Weights of a small contrastive audio-text model: log mel input, encoder activation relu.
Rows from block 2 of the text encoder of a small contrastive audio-text model, named by matrix and row number. Rows with one number belong to one neuron. Each number is 500 + 25 x the weight over its row's rms, rounded and kept within 0 to 999. All counts start at 0. Numbers have three digits each.
After each neuron's rows are labels from the 100 texts, of 14976, where the neuron reaches its largest size: "fires on" is the input token at the peak. Only what is clearly more common there than usual is listed. The data: single notes of musical instruments (NSynth). In brackets: how many of the 100, against the usual share in percent.
# gate: MLP gate (text_encoder.blocks.2.mlp.gate.weight, 512x192), inputs 0-191
# fc1: MLP up (text_encoder.blocks.2.mlp.fc1.weight, 512x192), inputs 0-191
# fc2: MLP down (text_encoder.blocks.2.mlp.fc2.weight, 192x512, transposed), outputs 0-191

gate.202:477498430518462464573508461495514503493508515505482499530504494517500494534531514478529476439542544469524542510513501511491479444464494508522524460497524542467493460522495502500496483505503558516522516488482495518493491539533551533464555466484442538523503543496496498508509525495523489490483528495472506490477518497494443518494465511493527516534533487522544483475516491523489502469492476492499479465509503489494494521491508475484470524477467501495473501434497498502505527463488512489523524517470503502500528491475456508505487501483451467499468527512507534495520483481480537490
fc1.202:475507518549540535530477491518518493536491507509534476446478529518493527520497475479505527476512513519458494478512500505503456473493529513466513540463509449522520506509540481501538527499484514489523497513551466491478504512462479508499472511509505490456515494486489498501541524492483505497523531466512480503456508485505490523495466518508545491535436514509497509505507514488523482532471537472549496490493501478494507534483530477496475474545495550470481510519480556478470459512484526524485463517530509540490493452501502494482501518436491550451498463477498508483495485535523532450
fc2.202:497529534530505568504474442508498517500508510533453473555486467534511505496526534526461527508494509522482496498493536472484482503481489514479534555527523488492488470485532515482468500506489528460467446520530520452537493480450478475510545522454512513538523464471506526503480503517500496484543458541495519514502523469484525529508534533485463490484485526534472490514504473507465486481534534509537538499532526532504511459513468481473517482480489448490489490511478503460475498510522520478510479472520497489492496512474537501513484478504524502498488479485489489496506481501492433532
fires on: "50" (71 vs 2); "organ" (29 vs 1.2)

gate.504:507492472483472459536517457466480525531509497503506471514528475512503468524556507506480524458543516466517521488473460508433504449477510504512485500476514500463483472524516497502499532485546511473476492499478517499489479509540511484495521496495469560474471547542512552513508478516511528521475532464488509489484485550465474487490513506507514523539524509528506510468486517542517514497472485505475507467501493524536509532473468502460485451508480480504497493471479476495471551486454495535507520526512546487515500496471494514479502476535487507518490538469471543536525456483534510475
fc1.504:492477492481515531516486532436513506540498534485491517499532505504517519452502500461531435498459473555482469502483499509548504522510509519481516523451462530522532500469533510511516488518509521483551550498467443530493487490448511501498447483472482500516511528508488510498467520464511485475516512477531482509511495536479508502475548505517497484512461495542491466505517472510501491519459531483488539563510514485494496505521493479495486503461511519458531481526545521470491502522474495471520505491526490489517534466552471474516477553539502491500528518518526476492495495483532509484
fc2.504:517500475516524494446498521489455522454509450522486487473513494501456473507525498471509511479498460524519496543522529471545522509518443494521522454538482481502483488460506464492477490508499517505484519477505492479491467468465518489477534476488475501480513520513477479493487469544543443496520515473470531525489513493526510517462483553451505496467491495489530534480513540527536532496478494479485494527488511484473498468491500553523514483476516509481539482465508459511462493537526536532518475487513485468499501523482495512541510501535502473484481477480507546469504460487485435485
fires on: "50" (60 vs 2); "organ" (40 vs 1.2)

gate.290:515472460517522491510507509481475508490498526513551520493486471477487533514517489493477508511505485474511498463511503471460545502472496463513476494516561526516492475521486545542491488496464521539531503532544491504499529524525478486463495477537495512501515507467485489486529491516562510500490497500513460466476482518459450505533499507487511517566567522491487491504525490513480471452529528505531450503497511483486483530489521484477493525525483469480489521452504486507524540501519468485495458506504507466562480457467510479479484460504463462532486521490506513478546496457514538490
fc1.290:540512465502478489540512529485459488463494506510509507504533493488487506491520521472480492478459490514526489500544525500475496475469506451534484489525527554515517489472491542532497449522475487539518512501550515483551507505509500520484482496527518556548543522471500457508533496518523501496491495494542513500495518469473500536515496476488525481541523536502459500507538525517496489476519540470509482492509469492493520488448553469535464560497472505482466521464526524506503504541499512493492454489468489463519489513480459519506453528489485464502506499505488529501537503459492545486
fc2.290:550468535498554468467516524469518474514493478465533518450477518474506535501477500513516490512466485561452507532529500503489506529522490491507516474456541482549483522488541475513524494483523469521529523476490473517488510469500482477542482475512532506477501474478481513462480480470497540494494495522503482526518488520546510458495511481542482492486458519506518498570496482483510509497503480476502465519507501471494502467536527520503522489515540478489490454543462493521500482473531517459470493459504485506477494531536560499538495543529542490493495497501521469490482495494543485495
fires on: "velocity" (89 vs 10.1)

gate.247:430521472510500474510560491472509504532549467499485512538549544470512512513490507465553501477493528528458495479453492512499502524480508519508530498513455480475483472488478477521483470484519481456528482514484506539509513514496527491488533476472503497465505500519522527502488524483511494502495482489525492514514525511523540485462520482539464474524514512493493472539513494478495541506460483502476545507448513496489515474541508534516459486471506531509515473520479555529476475510519509506482526525489501559485517553543494495453527485506490502517544464517485499528500507558519486478
fc1.247:484496516492535512534509478538466490553493493520470497534514542541491480527525529505532520489466514479476509514493485484502498527477517547491538520495497464533493521481499514509531481521544545511471534488529475487473498560503466464467494527471485467502444542506486503493483535493527461531533530487491501504460491488521483516542500537537472510489504478520531484505494518507526467518480503520464520502487465543537473482477464511525500461478524498489505525480505549521502502482479475437468529483511461525481483500521517465480534532532531493490537456505494475500466502532475530521
fc2.247:461472495460548468490459494510517459515480503522513487489488532523501507503498519476498518520508507469500491493526512481528533462490534440547529505497512463542511536493532526522520489494512464495500533563536481483471516515484478482503523527508487468531492460466491460518481474471521484473522527542539456496517490521516502485541488507545466491476513486501513514460536459498451510520499475526535496500512543510541522535469486497483519526477536533493480539517504440490504480480477467520498499508515498519488462489471463523504491508469511513531555482530528501506465518518542518496
fires on: "velocity" (69 vs 10.1); "f3" (22 vs 0.1)

gate.121:513509526490506464513486540531493504472465520492522531503475513499525527499524492571479526489536492476515542465485503508489525465499495506496497522461488458511476460518524501514430513473458491466508490542510483511488519509496467524549505490513505485483498505492478504460502533457523541482505470504466477498518516484494473487511465447510520546506554495503476506496481448511472454494483510510536460474494514520500510510523486472467534482529523463490477539495493457450479558478534458517476504498489509495542493515496505506515511460503490508548515534497535454494473517501551496494
fc1.121:492515560514478523486502503528487503476485479490496541503487539471453511511495541505541492517476514555509492499526534493476524510527521530520543478485473477496444493502504494517482467471501434494508492504529523517495499468468484515528515487467505485495468479501533455496461504474488493473511510494490508552507503483553492512498525462520468473434534535500505539459469499475471510527518480535501516493497541492449474523561502521476525479515515517500505482494458482474482496525514505482546522508486513507502496521557553525507517523498505500474520518496532470512440473513530521504
fc2.121:514491510497506457523475492489496455549494520501531502504441529522522471507488449514550532466466551571489491541494459512475460565463495498509458495472486460488500516519512488494473512514502475528507488519441501516515427461463499501515473519502490532518489502503463483481493503467540524459446490479487517535498490511507511452493491483474480515502477482519523458535501460520491510504510498502487528506508475502502473516514521507504515473540493506452532481491506476502456511478516548505509501519559478500537517508480470520504515518497477502529500488512508519482496524527513527475
fires on: "velocity" (83 vs 10.1)

gate.232:475494442474467488553506490499480488501527502520480492478490484507542493549516487553523507475519516473549524493493493546455513471477487494517480475476517486495501467537497488521463501474509513470495500523488480523505505501527527545500545471516467506476502529500472525484487532488539529489459520485474500522521487513463489506504477474505537498516535478500517490460481497543484494508454490511460480483486518519480500552507479470476523491522493537495472536458496476511500572461475485520497528539496532506511511520454473517526508473501447518556504531503499511529526478505535553469
fc1.232:536488520475456528508512485450487454503526497505448475490525494496502440477479468475502507508504509539497503524504476523515472487433503543546540461520486487448478514518477491456498489488551533506517451521496484501510499481476543480507522506487472489527509527525498499482456488508456514488514505474479533560520475524463492522493512474532452515476498503514521500509496530499533553497516492502475553482513546496515531507466507462527523502504479498500516503475533508512498484496499499524521526546490512502457499506492451516515511472514513450512483522520494482513540481524478460551
fc2.232:516488493511560515497491514481463538501465521496525476519459468478534496498470501502482482474499521513470511521466525522486512461485449539536526506479505544496489512458527477516510457474505498487534519490482468519511575554526458446513516495518528486526506519532516520493493477466519538489486514487504487460475461481509500507517468499515493498537495545485456474480540499522464527504469496470503490513497521518479463513517505518486487500469475527518458528478484532536530526524499477502483474473504507543479447534547479488473458537458533498477493494488500527504468495491513515528
fires on: "50" (60 vs 2); "organ" (40 vs 1.2)

gate.274:458481430534503465568511480492494484491518508495518511476491516506524508525527487527488494476519510445503552475511476513441494486468489497511483446472547490476519466508527546502488534480490528511523508543518514560486493499537515511503525478493463499494480542496465515481511536482560540485489511477485507502502519522473486478502479468491538534522506511499529488477522471553472461471501498497474468522486500512520498517483481492479483498528496515471487524492533490508506552467489475524480497511514484512527512499455490500488457481515461483556507515496536518528503501513512554452
fc1.274:521467472525464509505541464491508517531527498477510485492481497550487485530506491469503528476495502510469514526540501486480454542482478506488447479471512504465509481498506538442523498501539495482524493487500496530496420486463539496485486509472448476491450507502492513557506487554520510483460488476496511522500524534456521509483523565501528505514488500487553498498531502497544512509481511527502509487536493491532507499483478516497453506516499508479566490521536520506487484511488544530495491516541494542518521476482469498468477480517479477500518460458501528509495488554493500500
fc2.274:540508501475519457500474489531510523523474526532521520514461498482522500480529519521482487513505514503477476501468536516513524465500537513526520524528531496470458498505509478537498489516474506465514490519488466508506552520538436485507531474496518508526550513498507493485496459477505528541531542534499486468501496536474483501492459501515493517506536523469520504493511511533477517486488456528495460491520518530497469529518497469471536460478523479523445492455483470526524500467496463474531524484503480500509453449479499519497535505460489488511449526557470488474461472496539472496
fires on: "g" (90 vs 0.8); "f6" (8 vs 0.1)

gate.424:525497481481491485510501479560476531523507524526454487518527498511487517564483530490467476488532514469522522486448501490500487494544523501477488482476485503523542486499465503513508489506529535511516508521496518504512518523508504515466532517495446523490513513465490490520489552469522507487517536495506462491541498518471475526510454541517520515546528511545519529526508500496540522464500493545514485497476520527480468527504478527511437528486479439499520527504443529471460524502521478505551508535521491478510484509516482495461533506487444491536479512478513485481486498462474536476
fc1.424:486515499470466508508532471534466495482479477469462468513540455547483526473508502514476521481503483509477499529509488531519536517496493494502483552486503502496516468493501527487522546460491528537524490524562471503521461460459499541498487483540482462503526517490528464478467571509470492472513472518515484499537528472459465502481516536464479506510519460493529497532501489499511515502491497514478530543496476492490482511493496466469540507521477455479507531533534471490482467491506499464510484501522497529474526466529478484472529456507552496523475500525499517458487540488487469509
fc2.424:547474476545513468514526472459480485480533551478523468454501507472487523540512497479490497510500532491524503497481479480511460521477495518506479509494511525474487467511507480551549485465487512470458456513513515539469460562521487496488517505474543497533538481473483499479532482474486529518487521517504471543519493509500507526523534449498469520531469491488471528528530530490502525488506531506482474474521507526517482534463533511483465524493505459453497457515533490467528505509527499527546465510521472484496490484495521520497450504533517495509480519546509520534496474486468525515
fires on: "velocity" (64 vs 10.1); "50" (11 vs 2)

gate.152:501516495487474466530523481496489479511501508505472484503530525479510468522485464485550476470500533486528507499515484534474529488481532498513532479497468516494452472492503451537495494513530487469475500515461489510541519512552503519515499471511535536522487550501480481515512471435488541508505538480503529522508497471531449482517456440484502495520561479523516497490486508521496538508503461471482497519483540513461486529515481454502517473501466485516459479460478489513486549519497517463541521500489494507516489532509446504522521498469474528508529501535481459535479474507512543489
fc1.152:502532490477487469524530506472492452511492482506473489525503499446481490516490487501535464461477508480503490517500525517457499498503512497531512463510482517492469517526524435524514479544527486498485487480491484480528542510536486537525510468505513561499508526485470460484485481461481498511506533506492505512521493511478467494489470489508473456528542482554488503471489528496530522490512454490465513510482533504487463550524521485517490504479465479506487493445465503481492543484491524453532540511494477486512494542482441512525533489529439509496493515542501439500499485502492553529
fc2.152:508481490523501441535512505513491461545480485484476472521517504491521501499465468506529444506498575513504488537494501505506475507499541484505504499484476463504510569489502497540532537552534519493484484491475494490483502463532529507549491489512526517482491532486488466489463453453496495502507527512507475508529486538478474477498486479505490460488518477531524473492499538493498550511485431495476535509508561499501488536521497497514491514478468459496472474479453496505466501481484515464527535514490509485508523529468479511505532505503468521464492500564483462512511490545488507519
fires on: "2" (29 vs 0.6); "1" (20 vs 0.5); "a" (7 vs 0.9)

gate.323:501485467493491462567520513489463487502542501513514501481506486516500507542513501532498511506545551445494537503472504502454492472495501473499461478467498485502489498556516497526486524470504516505461505492477513491489505538567526491503518510525469545469479499510458508467520498471509520502486498513474477465510467512475492514488457471487549513531545511513524514484515510545489472496484469502493484486499499541507490528545463511457468480518486506477482528486459488476461537474490453492514512520535509471500498510465479521484489449523435524548493522494518510521503481497521549463
fc1.323:462543507530547476476539570517442494486501490486539517482518507479475497502485532469504515499540489473533494513528461504509483514529504482527487465498509530490477472471503455531453461490499464484517472481498503502510531483515503459462501464554487487524514548500485494473530477468494514527520467460527502467512509502507481483508470518485493470495544527509460507498495516504517488473470522533497493546498522488524465470518502462485471503498468495470520533523501494479500529494551551495499539450537474504458487527494491500497514512519542517516466522534496516473530471529527479472
fc2.323:447527504524515469502480498494501476513481497516517499532503487525504549531534519496481478519523524477510533490502496461537462505480476450464508493488501498534484524514544537513540495499523509502504513489525490549520460513480533494503506496543506473470508525496470481499516594489483525480469455492534466472507507527444478475486490515495503509464514496474471483499549484517524474511451498534494510500478504507459484500491503501499468492465513533462481471509529519491497478501517484477502519543467494471514542492453538528547515510534454462512522474499525456508502531505554509523
fires on: "g" (69 vs 0.8); "50" (21 vs 2); "f6" (8 vs 0.1)

gate.182:473502509536528505494505495515512486482494466498524522460477492530500522530522515552539516489524464485537511491527470473510517504515481521464473517467466441501495496460524553501491562484462521478496497514498510538480435463479532501511503497507436465500494522496513544514521552505531539493514458484473513535519520500472478498511480511512508525502494467489528500486505448463482504513527541564506512519505515520512491452507462473511472516509535517505515502531521509491524504459500478511504495525481498506509533463471489512486532474533485489519557479470503470502462544505514507461
fc1.182:500492472524540509474529471476473532467509483483517482488477480496531503525516491484469487484562477465482503480509492509515496509481518481491495508508534476481505512455530540466460524480497534494511515491483512511498482507445533467473490504515468484520520550543484559542526531528512503499495487476517487524482513493460475501539543499484506498536475485494506473520492470464485498507501560519496466529511452530516537437472477490487444522503513538486533527480524531493552480526492486474449488493519501502495501490499497487462452521523547461501486484445502514514499489533521478478
fc2.182:552511500461512464497511501496452546479516483511468515488518479467481460458529519525518512523535500510499485483494516539491529473536505506539517527535503547525500479518540493523507454481510487491509522518470516478544539559518473477543534485537542492523507536531480508465461448488520497529463528511459461506480492494513498512513462459482497519507487484510507525473478533491476474531474440492491493466518548517489498525509546511490509486530461467511492492455463491509482523525497500486545479464489474482519478500509517492470497478462474519522471519500514499506505482496535526471
fires on: "g" (48 vs 0.8); "velocity" (25 vs 10.1); "50" (18 vs 2)

gate.398:476482469507482500533526459494509523504529515476505497502477480529510482501532496507486541480569512470512556509480481518497496504474502510475442472481523465495487472512519538484464527487517555490501502512497506531504466494499529494495544479495427491476454529529496543495512560503524515491472511487465489499481488535445514499510488502514570510518519488481539477463522475529486475484481504513476489497524530519540518504480478483477480479493480517501520521478523478517490524503471459512485496543477517529488515456484453508491470450522461485524525539466514550529501480497530503484
fc1.398:521547533466487464494470520489533459503494497511475524497554505487476515488461517488526473525485511511512475512524529496499510503511522490539545507512479526529521495527492471516492472518494457505471477467495514468507544524524454513505508516482541525495528468462510446489498459480458485533548488542495531495530526495516490503476496484464452486462528477531481519488459516498530491471522462517513511478451516489493475482522470496515530492509529456519457496483470498472482517478541494473537551477503513483506510514482489518525505505516509513491439504545482441489514519489442486509
fc2.398:458544494520529502491480522488505504517510522514497542448519504520486541525495494481501510508471488469482499487515479473505469506534458461461450494495498498547543486477472493466509516499478503512507521485511517511458494540482521496447475537481492511453511474498483499528545518503499477461508469502552500490474569462515526472491501513476510504516481501529494553541526485480516471490482514480532477507474435477512491455459505530509461544516525540445531491519501512509484484488539496529463497508511480466518513486504528483498469495506530543498532475460507515478521524535486520485
fires on: "g" (92 vs 0.8); "f6" (8 vs 0.1)

gate.300:540498450460521428506502528498493454503516500478511517486510512486480514534490456512527470509496535486505523512510495502478503521507515476514469471470489457541516498538504468528495527530534509532481492464510538513470470502523526527524502509490468562476494497489461496477489499456501504488478470548501472517549529513466480468467475488496515507502539499516544552515496488526494492462512430525485503462510514492511478523530479492525491501528533462491492464516479469487487530472531490519522511539522527464512538522451482520543504497524453489512511476515508498486530510525497532468
fc1.300:498485489543530509501513512511453480446534468455527528544479509487493480504494482501526440489511520496511541495514487505557515509475515502536504504494487516522476492457549524484503482507520521514495477522539495535490510478481513482507484504514475488536486496467514446498503527492518487506475489491484491495527520489459482502507494510537509438503537446478477502470522496489472508462548508534501510535486491515525457533507513468529488514483493492557522529519538555480541527544506501457465488550487498516471525509499467489487505528486463470473535504516518477497460553479493475537
fc2.300:583509487514447522515498539445502524492551488531466471498552482474498485476507520501505513484484488507507487516520510495485486511468486476567503478519486527523495482512433537489504468504531497479483459477527526490534482506480512544456483506514490535516508530501501484487536474551504442527487506496493537487489525482481497524479519490481504497501469533522485504489502549478536494494520523492488522491483512448517473518456520479524479543525471513504489501470501494497485485503479509500542469511477481522495505534489462536481478512521474484520460484513447499517547473508444483528
fires on: "velocity" (33 vs 10.1); "c" (18 vs 0.8); "d3" (15 vs 0.1)

gate.127:471494507467484504503473484505506524513506531512476529487534452513500526523523532523446554528496469454536467471521514528461521529490507484494458498503522500491529485562483530456463500475499507493514520515544505461491512489503510506474497516506468520519508509500505540480512528487508490467480517479499484459477488506489531516494499515489526556509554544478511487498498532533488478471532517544485501461580469517503521515519515505470514492522495474512488554444466493464473526518498444513501502489494515504540489457479486515506502447507499515561505527486479527516490483476491507489
fc1.127:520498500549508495486512510491476519483498508486524472487478506519481452481534521473504490474509517459475493495470526465496531472490566479501509518519492510523500495550478510517486448525553524505513530499534542464530470518469528502520496485475463476536473527525474482548525520520486464496465498430474493494533501503456451560484472494514546491511484536449529448484512544465487498497492511528500490507489486494483503524484491494525484474498448522509475476463506515539524486491517497513545492512523493516478507530515454524491446507490485524514484498509479542494516513490481498539
fc2.127:435488480513492495498475459485490457486490487447549502480456522505538531539491511496510487452491466490456504508529467475465517493509516489519510491489514494473451524497492553516505507504475471475499498532535485516477468509486475532495492522530503484509539548486466536516511530485516555495484526478505524518461473483529494489513467499533486476506505474472535457513498466502472493522441525486453462519487518531479506550515486507467508504492522520475516464473534489559508482505510541538503518485523485467548530487486499535504482517481523469507520465493525506479517503519509517458
fires on: "g" (57 vs 0.8); "a" (20 vs 0.9); "50" (15 vs 2); "f6" (8 vs 0.1)

gate.100:511508513467518454522503530512487485489469480513501507499496496478541501513501470533528494473525503506529508496484507536454516464519517503502526520472457473486453486543505456532493510521503493464491506508483465514515537495539481518541541475529513510505516512485458499459481492423504520516481526510461511500502486498489456484507474441528485484515551492518462469499468499529491507508499453509470514486507545531459478533553486463501527475502498469504473512481441487473491537497513490473505519497501497465513493556477473495530520509508477515535518534538508460524482474510517558478
fc1.100:528528538464510488500510539468508474518503486493509504514529497465505488468450472509528494490476518509504489517499524512480545510521526520501557515493457496493484499544492429537528489522501464507486495457468492468528545490524462520539496503489542533530524483491506455497490453454472475506506522503501509501516501513521470492493480463526464493479539502557474504486461510494518529508520437489473515500484525512496476492529483481523541465498505432511492485500437469475469523500524501461537530497489486496484512548507469491503517515530500522490482520553476462492489489486490498520
fc2.100:499515497523482426532489511487511461559491488481493496499528520468496522520454480479527467482479551492494472523495485485492472514518538472516502495497447446531520551492495473514532534540518492507468495490482512488466495488517529500540460521507495525482490525461476488529461471470501485491509525518515493513524490512500476490486477501503495462486495486538542475507486539496530558504483450463457529487498518498476493511500482487533482528476484483488494452505444521510461500483503530477530539513519495489509537507492467529514517524520475515470526483542478457505509506569467497511
fires on: "2" (37 vs 0.6); "1" (27 vs 0.5); "6" (15 vs 0.5)

gate.166:473488512476489514496486516500462540497502487517496505479480476499528485519513526547468516505526458462508542462495503529460511477496470527489474491484475518501474483525511493513471504491446538471486494530483504491483524522512490525526564511515478480504501512505464524441508523478506541504484498509448522523480508523492492497526492448498525565487538500510477480478491500523502475487481531542486506473505506550468486496539461488460530467526506547469479533476494475520501540535497430515494522500529523466493497510503500508501499475493506534563505550492486519489479482496501525426
fc1.166:519504535505487484511459554498513518506516467523514495475493506522507516489485542496473564501486489507527480536490502478473499508471506473469489476509485490527468525495508499462498510468462517516485520477521528512480486558507542495514544502527498516519491487511522520501543476524526538466479477557524502517480488471511507513474483523534459525473516495502484532454453491499461459508506483501555457468570466474510460498554461523518500479531543494513541510504445491508506487501535493509469494480507522484496472479492477524492493504497479539496527536493487509478513450466549485501
fc2.166:489471465502482481489498456491519496525518510512448539529489549482433522530471541476561525510506533490506543510464482511488525473509501510485479515477480467487503508525455450514450491507513512504497498481457479485482525487509502516472466483440462520487496533499479546480488491493468487511532459513466531536511497509515494452458539492526503500517458505501514531459486471510528482500524521499520491493522485499527496503498474525498496543554485520465537536481506521491444513475490510478486535488522500475533519471517512492488504496512527493488547472528535490476533464481540515502
fires on: "50" (56 vs 2); "organ" (40 vs 1.2)

gate.309:482481473490490497538521490492493505475531475500526479490483496522539509503548455509486515469544496504495542499519502516458507463472474480503476485481496478489496492526497532501482521479519555448508492514475500527532529513527494522521532486507484520506486545533492520471475508496539524509472558475463528501504475502495484480521506473508510502539526505496482491479483507583468453502492522503461504490499535540530512500498504468446511456492498519498443533481499464541526541488481476496495534508498522515503500538469480503488510469521467524551526520494503487535544483493540552449
fc1.309:556498519510500515495481506519494533457540496482510463541529448493466478517511501528453493491515523492531511531463488489471502521483524493500518517514533475497480491515456498478492485519531512493503496464487495456502489478543489507515535462538462498524475487549545530466459431511471527517513497502498475459511466482473476486494516508474485478498522542480512513491514520498494508494480523546493492479518524500482508489541504481501515495456550498542468509463458482500536491510458512496562530515465505479533504463457455519505536489488506492492500542503482520497489448510490451522
fc2.309:520496468488520425561491531474460493488499502488487516522512495507493473493480460537510503470522544477509482487515462503450502494492534465524511509503521517494474521494533506514475489486520539510537503538481498524467507499540509509463545474529485541479491509493506524491541520478509551476440531475476494460455493518484502519513453469511530474522486550480508494483541516527465503492510506491499508513533538474478491550498532522448468486475476486460474530521511442523486505518515492519512477514482500495512471532506501454478491500519487534517484528475518551525499473519483522511
fires on: "organ" (100 vs 1.2)

gate.30:511487498498485516529510478480546481460538501498486478498519508532523498465504539525501513507538492512532545509515473524497497455461494500493492497504529464499463464566493529505457498503505528465475469500514509510537521522528484519523538456501490507481478502518492507451493536492502558526528507511442520476526487518486487467482485447502518516487507468495517540464478493514479483495442477524455525486470514507540538473479467496505523463500512510511497520502462451479518561441470491514511541494485541495519508505461489527513465498530497509513476530521517498520540478513535491486
fc1.30:496463495548510551467537464516450486485505508454529498531437507523502473462509485512502456495526464519495530510502467522531487510465508548488505527490504506491468526482553529533479523508511539480530496503523445516491496482476466464499508468528490436538461485505510498493496493520499558498491504499484489496478458550497474510506524522513498472497515481454505463464524470481476527531495508490494492557509504513503481506516511481513499467481501507546521522477532520511535489512458491449477463476489486530450482488506501490466486503499528473511503510492525523509462494476508448511
fc2.30:564479517517507548470527501482504535501519486489501525504464473486477464462472554473498513516466486540490473478516509471526534554478528539483514453498535534500520494535507508490528461499528480522547541480552484493508518460461466517504467513472506506534491498455507482517530455544472469491464482464531479526476470496509542498518549547495497492483479508482516522515488488494493533503527500508519470510540516456505482495485539532507485487493476476516543468501524511486533480520505521513491466523532507513498495501521478499465458533500489491490474496462514548493491474483518482514
fires on: "organ" (100 vs 1.2)

gate.259:500493475516472479536520465508505505495495527517492490495504509527532495532523511517502531458507507498497514448462464553445519454504503523472501485513526481480475483516503492527470542485489539457512495546500492510487492528568467511512524469503494517508501522538472518500509505464522549507488533467491486528503490530489476470537486436491513513525546509494537477467528482539491463510473474492465486505514528528507513523504471468486505473511477469485448534459497466533493566497456454496507521498489476510507502495472491482489524505517481528547471528500497512530521478477538527468
fc1.259:482486486499526536504528468465488472521522486466554490520482482508527469511474507524546480492513519517485553508509467479478526466507522475524536516523529513483450477510507512507474475529536539473531497475504529499516525521535490511494554477532498496548497500490467489488533489458513514485458492502462476492531482544498479473478473484554507523518510485516512530459464493467520474466521481492469504485511547527474455474518486465526509519503526505543478512516493499480501489467479526444500461509498482545454496510466524459527502477498506485482495516539518490535540472498541496527
fc2.259:477478464503528481532520475528512517529502532521482477502495501504527493521530472474497499474523522500448532474534496454501469496478521492515494446532507497507477509512484548498510514481507543524508507491535528564453504518537533525486497510515465531491484528478472505520517520507486512495473483509492513483493497464485538448493473516471532471566454445488542462472523480504515513478531476469511474536476519514476514494490515523496448512518458511512519486485505483551540488486501527541471510517522512503535513484525525529472483487484484508456531492458509555512510480528542505496
fires on: "organ" (100 vs 1.2)

gate.170:486502479476483496537495486499506503489542505510498506497467499489533521525528495510506515478524485476511535478506483519475518453509479466526500505489544492492498455566501522524442502470498530498489491529506526529520498549548511506465529465518477512499489530499468523455529537501548553500490541508458523467496475498504501486526510480472527521522515522511512503473492459537467459488467519517480488491480526498506514506475498449466535506505477487491466545453490492524537567457479451520519525511482482502516486485470489521510479485514492471535503535496490484504510459481540554460
fc1.170:467492477475488499479510491504482541503470468492538473501458505539507468525522504492494527475502534516480488535467543514532526460484503528473481530510497488486444491472539467484472531476513485492492523504476493493536533490495508500537525458496491470532441506481496484480490516475467530503528545482493520552482451505487495518482513491499535468530537463503504467450489498499503495504513504512467527524537556518513473523559518518467484453464525489547487514518522483475500511509440496473502472522519478488451503523520501452501504522505529490514491551494507507504490499464510494546
fc2.170:498469492484449510517543520470500484502516502511527494519468501485475497515503471508473499480495494550515488490491524507505500493474523543524466522496518548480463445482511480530483501475493521501511514513494455543573503485478465524475479468528532484546465521547503510521503453515481526475508521466497516511474480520492498516531508481498483506540490477498500459497495469536487506511523525462464487496506503482490553517505527478478499513516456504477512501447527476524527512547488467477504483474477455518532452513533473471527468516477499488503477519500494536552540481504545565512
fires on: "organ" (92 vs 1.2); "50" (8 vs 2)

gate.84:489461523471466475522498440492520519534486501503515513483508474495528485519544522530521500461523494505527495490504522494485530454494477534501533528509518498454493501567493475500479499482499510499505482527488485488528532560564492490515515462502504523485468518517494534502477476495492542517501524530488534498503476500507481484514489492483526525535535520508475525492502456546488481473477483494455458519451537561498483504506491471473532449513519486461491527483483501488534544450443487488493513519521508502491464493487516456480522484521496519518468501529515527552492483477525540469
fc1.84:466525516510516498500489530541510520506496474490511469484529520488531530475497443511472486539520492502522490516493496470519474523499502472507462539524458483514510496467485496528493517498511541512534496495511515523498515467498567469466481559522452482445553498503482505510493461501473503525495523446540495510460532478469502488494506496513505482508478480551498501550477522471525520487486540450519521497515482503522560502462456520529503561488468507496531460498492522483500501504526508546508503474539560505498482467539522483517481530529494519493522483484476501487531480514486478485
fc2.84:489542488470470558503476462475525528458492516499478466490552518544510500439485497509494507543496491481517478522489506493487435476502513511494481522483475499521485463482479478469476507510498471492465448495469532467536507498467549512507490497509504530464513475512532539529507475472512489527519450531488511510527503453513535496468500515458501486484518497549458522458478513533494512540516544477494538490504483536515478497510462521453470508503495504483532530513510487462464521498531509526492543475505521483511512509489506520516508503492470501534488545489470473458484479489476454491
fires on: "organ" (100 vs 1.2)

gate.98:506497473489508504547521471490506478478525473501524499491486498497519497516500495542489498490558493456519525520489507487525505503497499459527500494505518469503486482515531522523440509494510528495490467504507533518500483519519505499480542468485450529504470498482485490467496537482537539515507506527465471511531461534450473494510472484499519491508559493501521487460495459507478480439544499540482489488464538506503487498499477466503526524490520502506501546488521471471527566451485496490497514527475536535488508486432470539497512451515454456524513544534529472511505520479524511474
fc1.98:508544530481513493490465520494510472491485488484478534503565529488486520469482504469501501542472510488520504520540491485519460502513494484526491500492534511523559501497490464509526479520502459527466491453507523500456545541466505520460488540499506533486518486468513496509526510501485447493518467531521505492507519468532522522457503492462505500488479513536464507535477509485521484496527482465513505496481470449525481458450493508494492527517512478506517488494484500472469476452536506515523537467499509458532505538436523519528467486514501524482495492509476486445554539504458490499
fc2.98:452531471492516465483490485514547490492492465482508537478536515517478545497513512533503475548543508475533553500517487464521465520536490473466472508522502455517561540515487473483500563530461502528478508504499522527484495534497520505479534499471448503452505493510498503470485541508542485515538450523490468486549528524473482468469479530474502497469510460543532544491522491483490487487478484526496498473473493496510526474489483497492477517512522493486535520513500490482477494494543499499491531520469540482529517473457498497531508452526499489464507508499516467477502526506482497513
fires on: "50" (100 vs 2)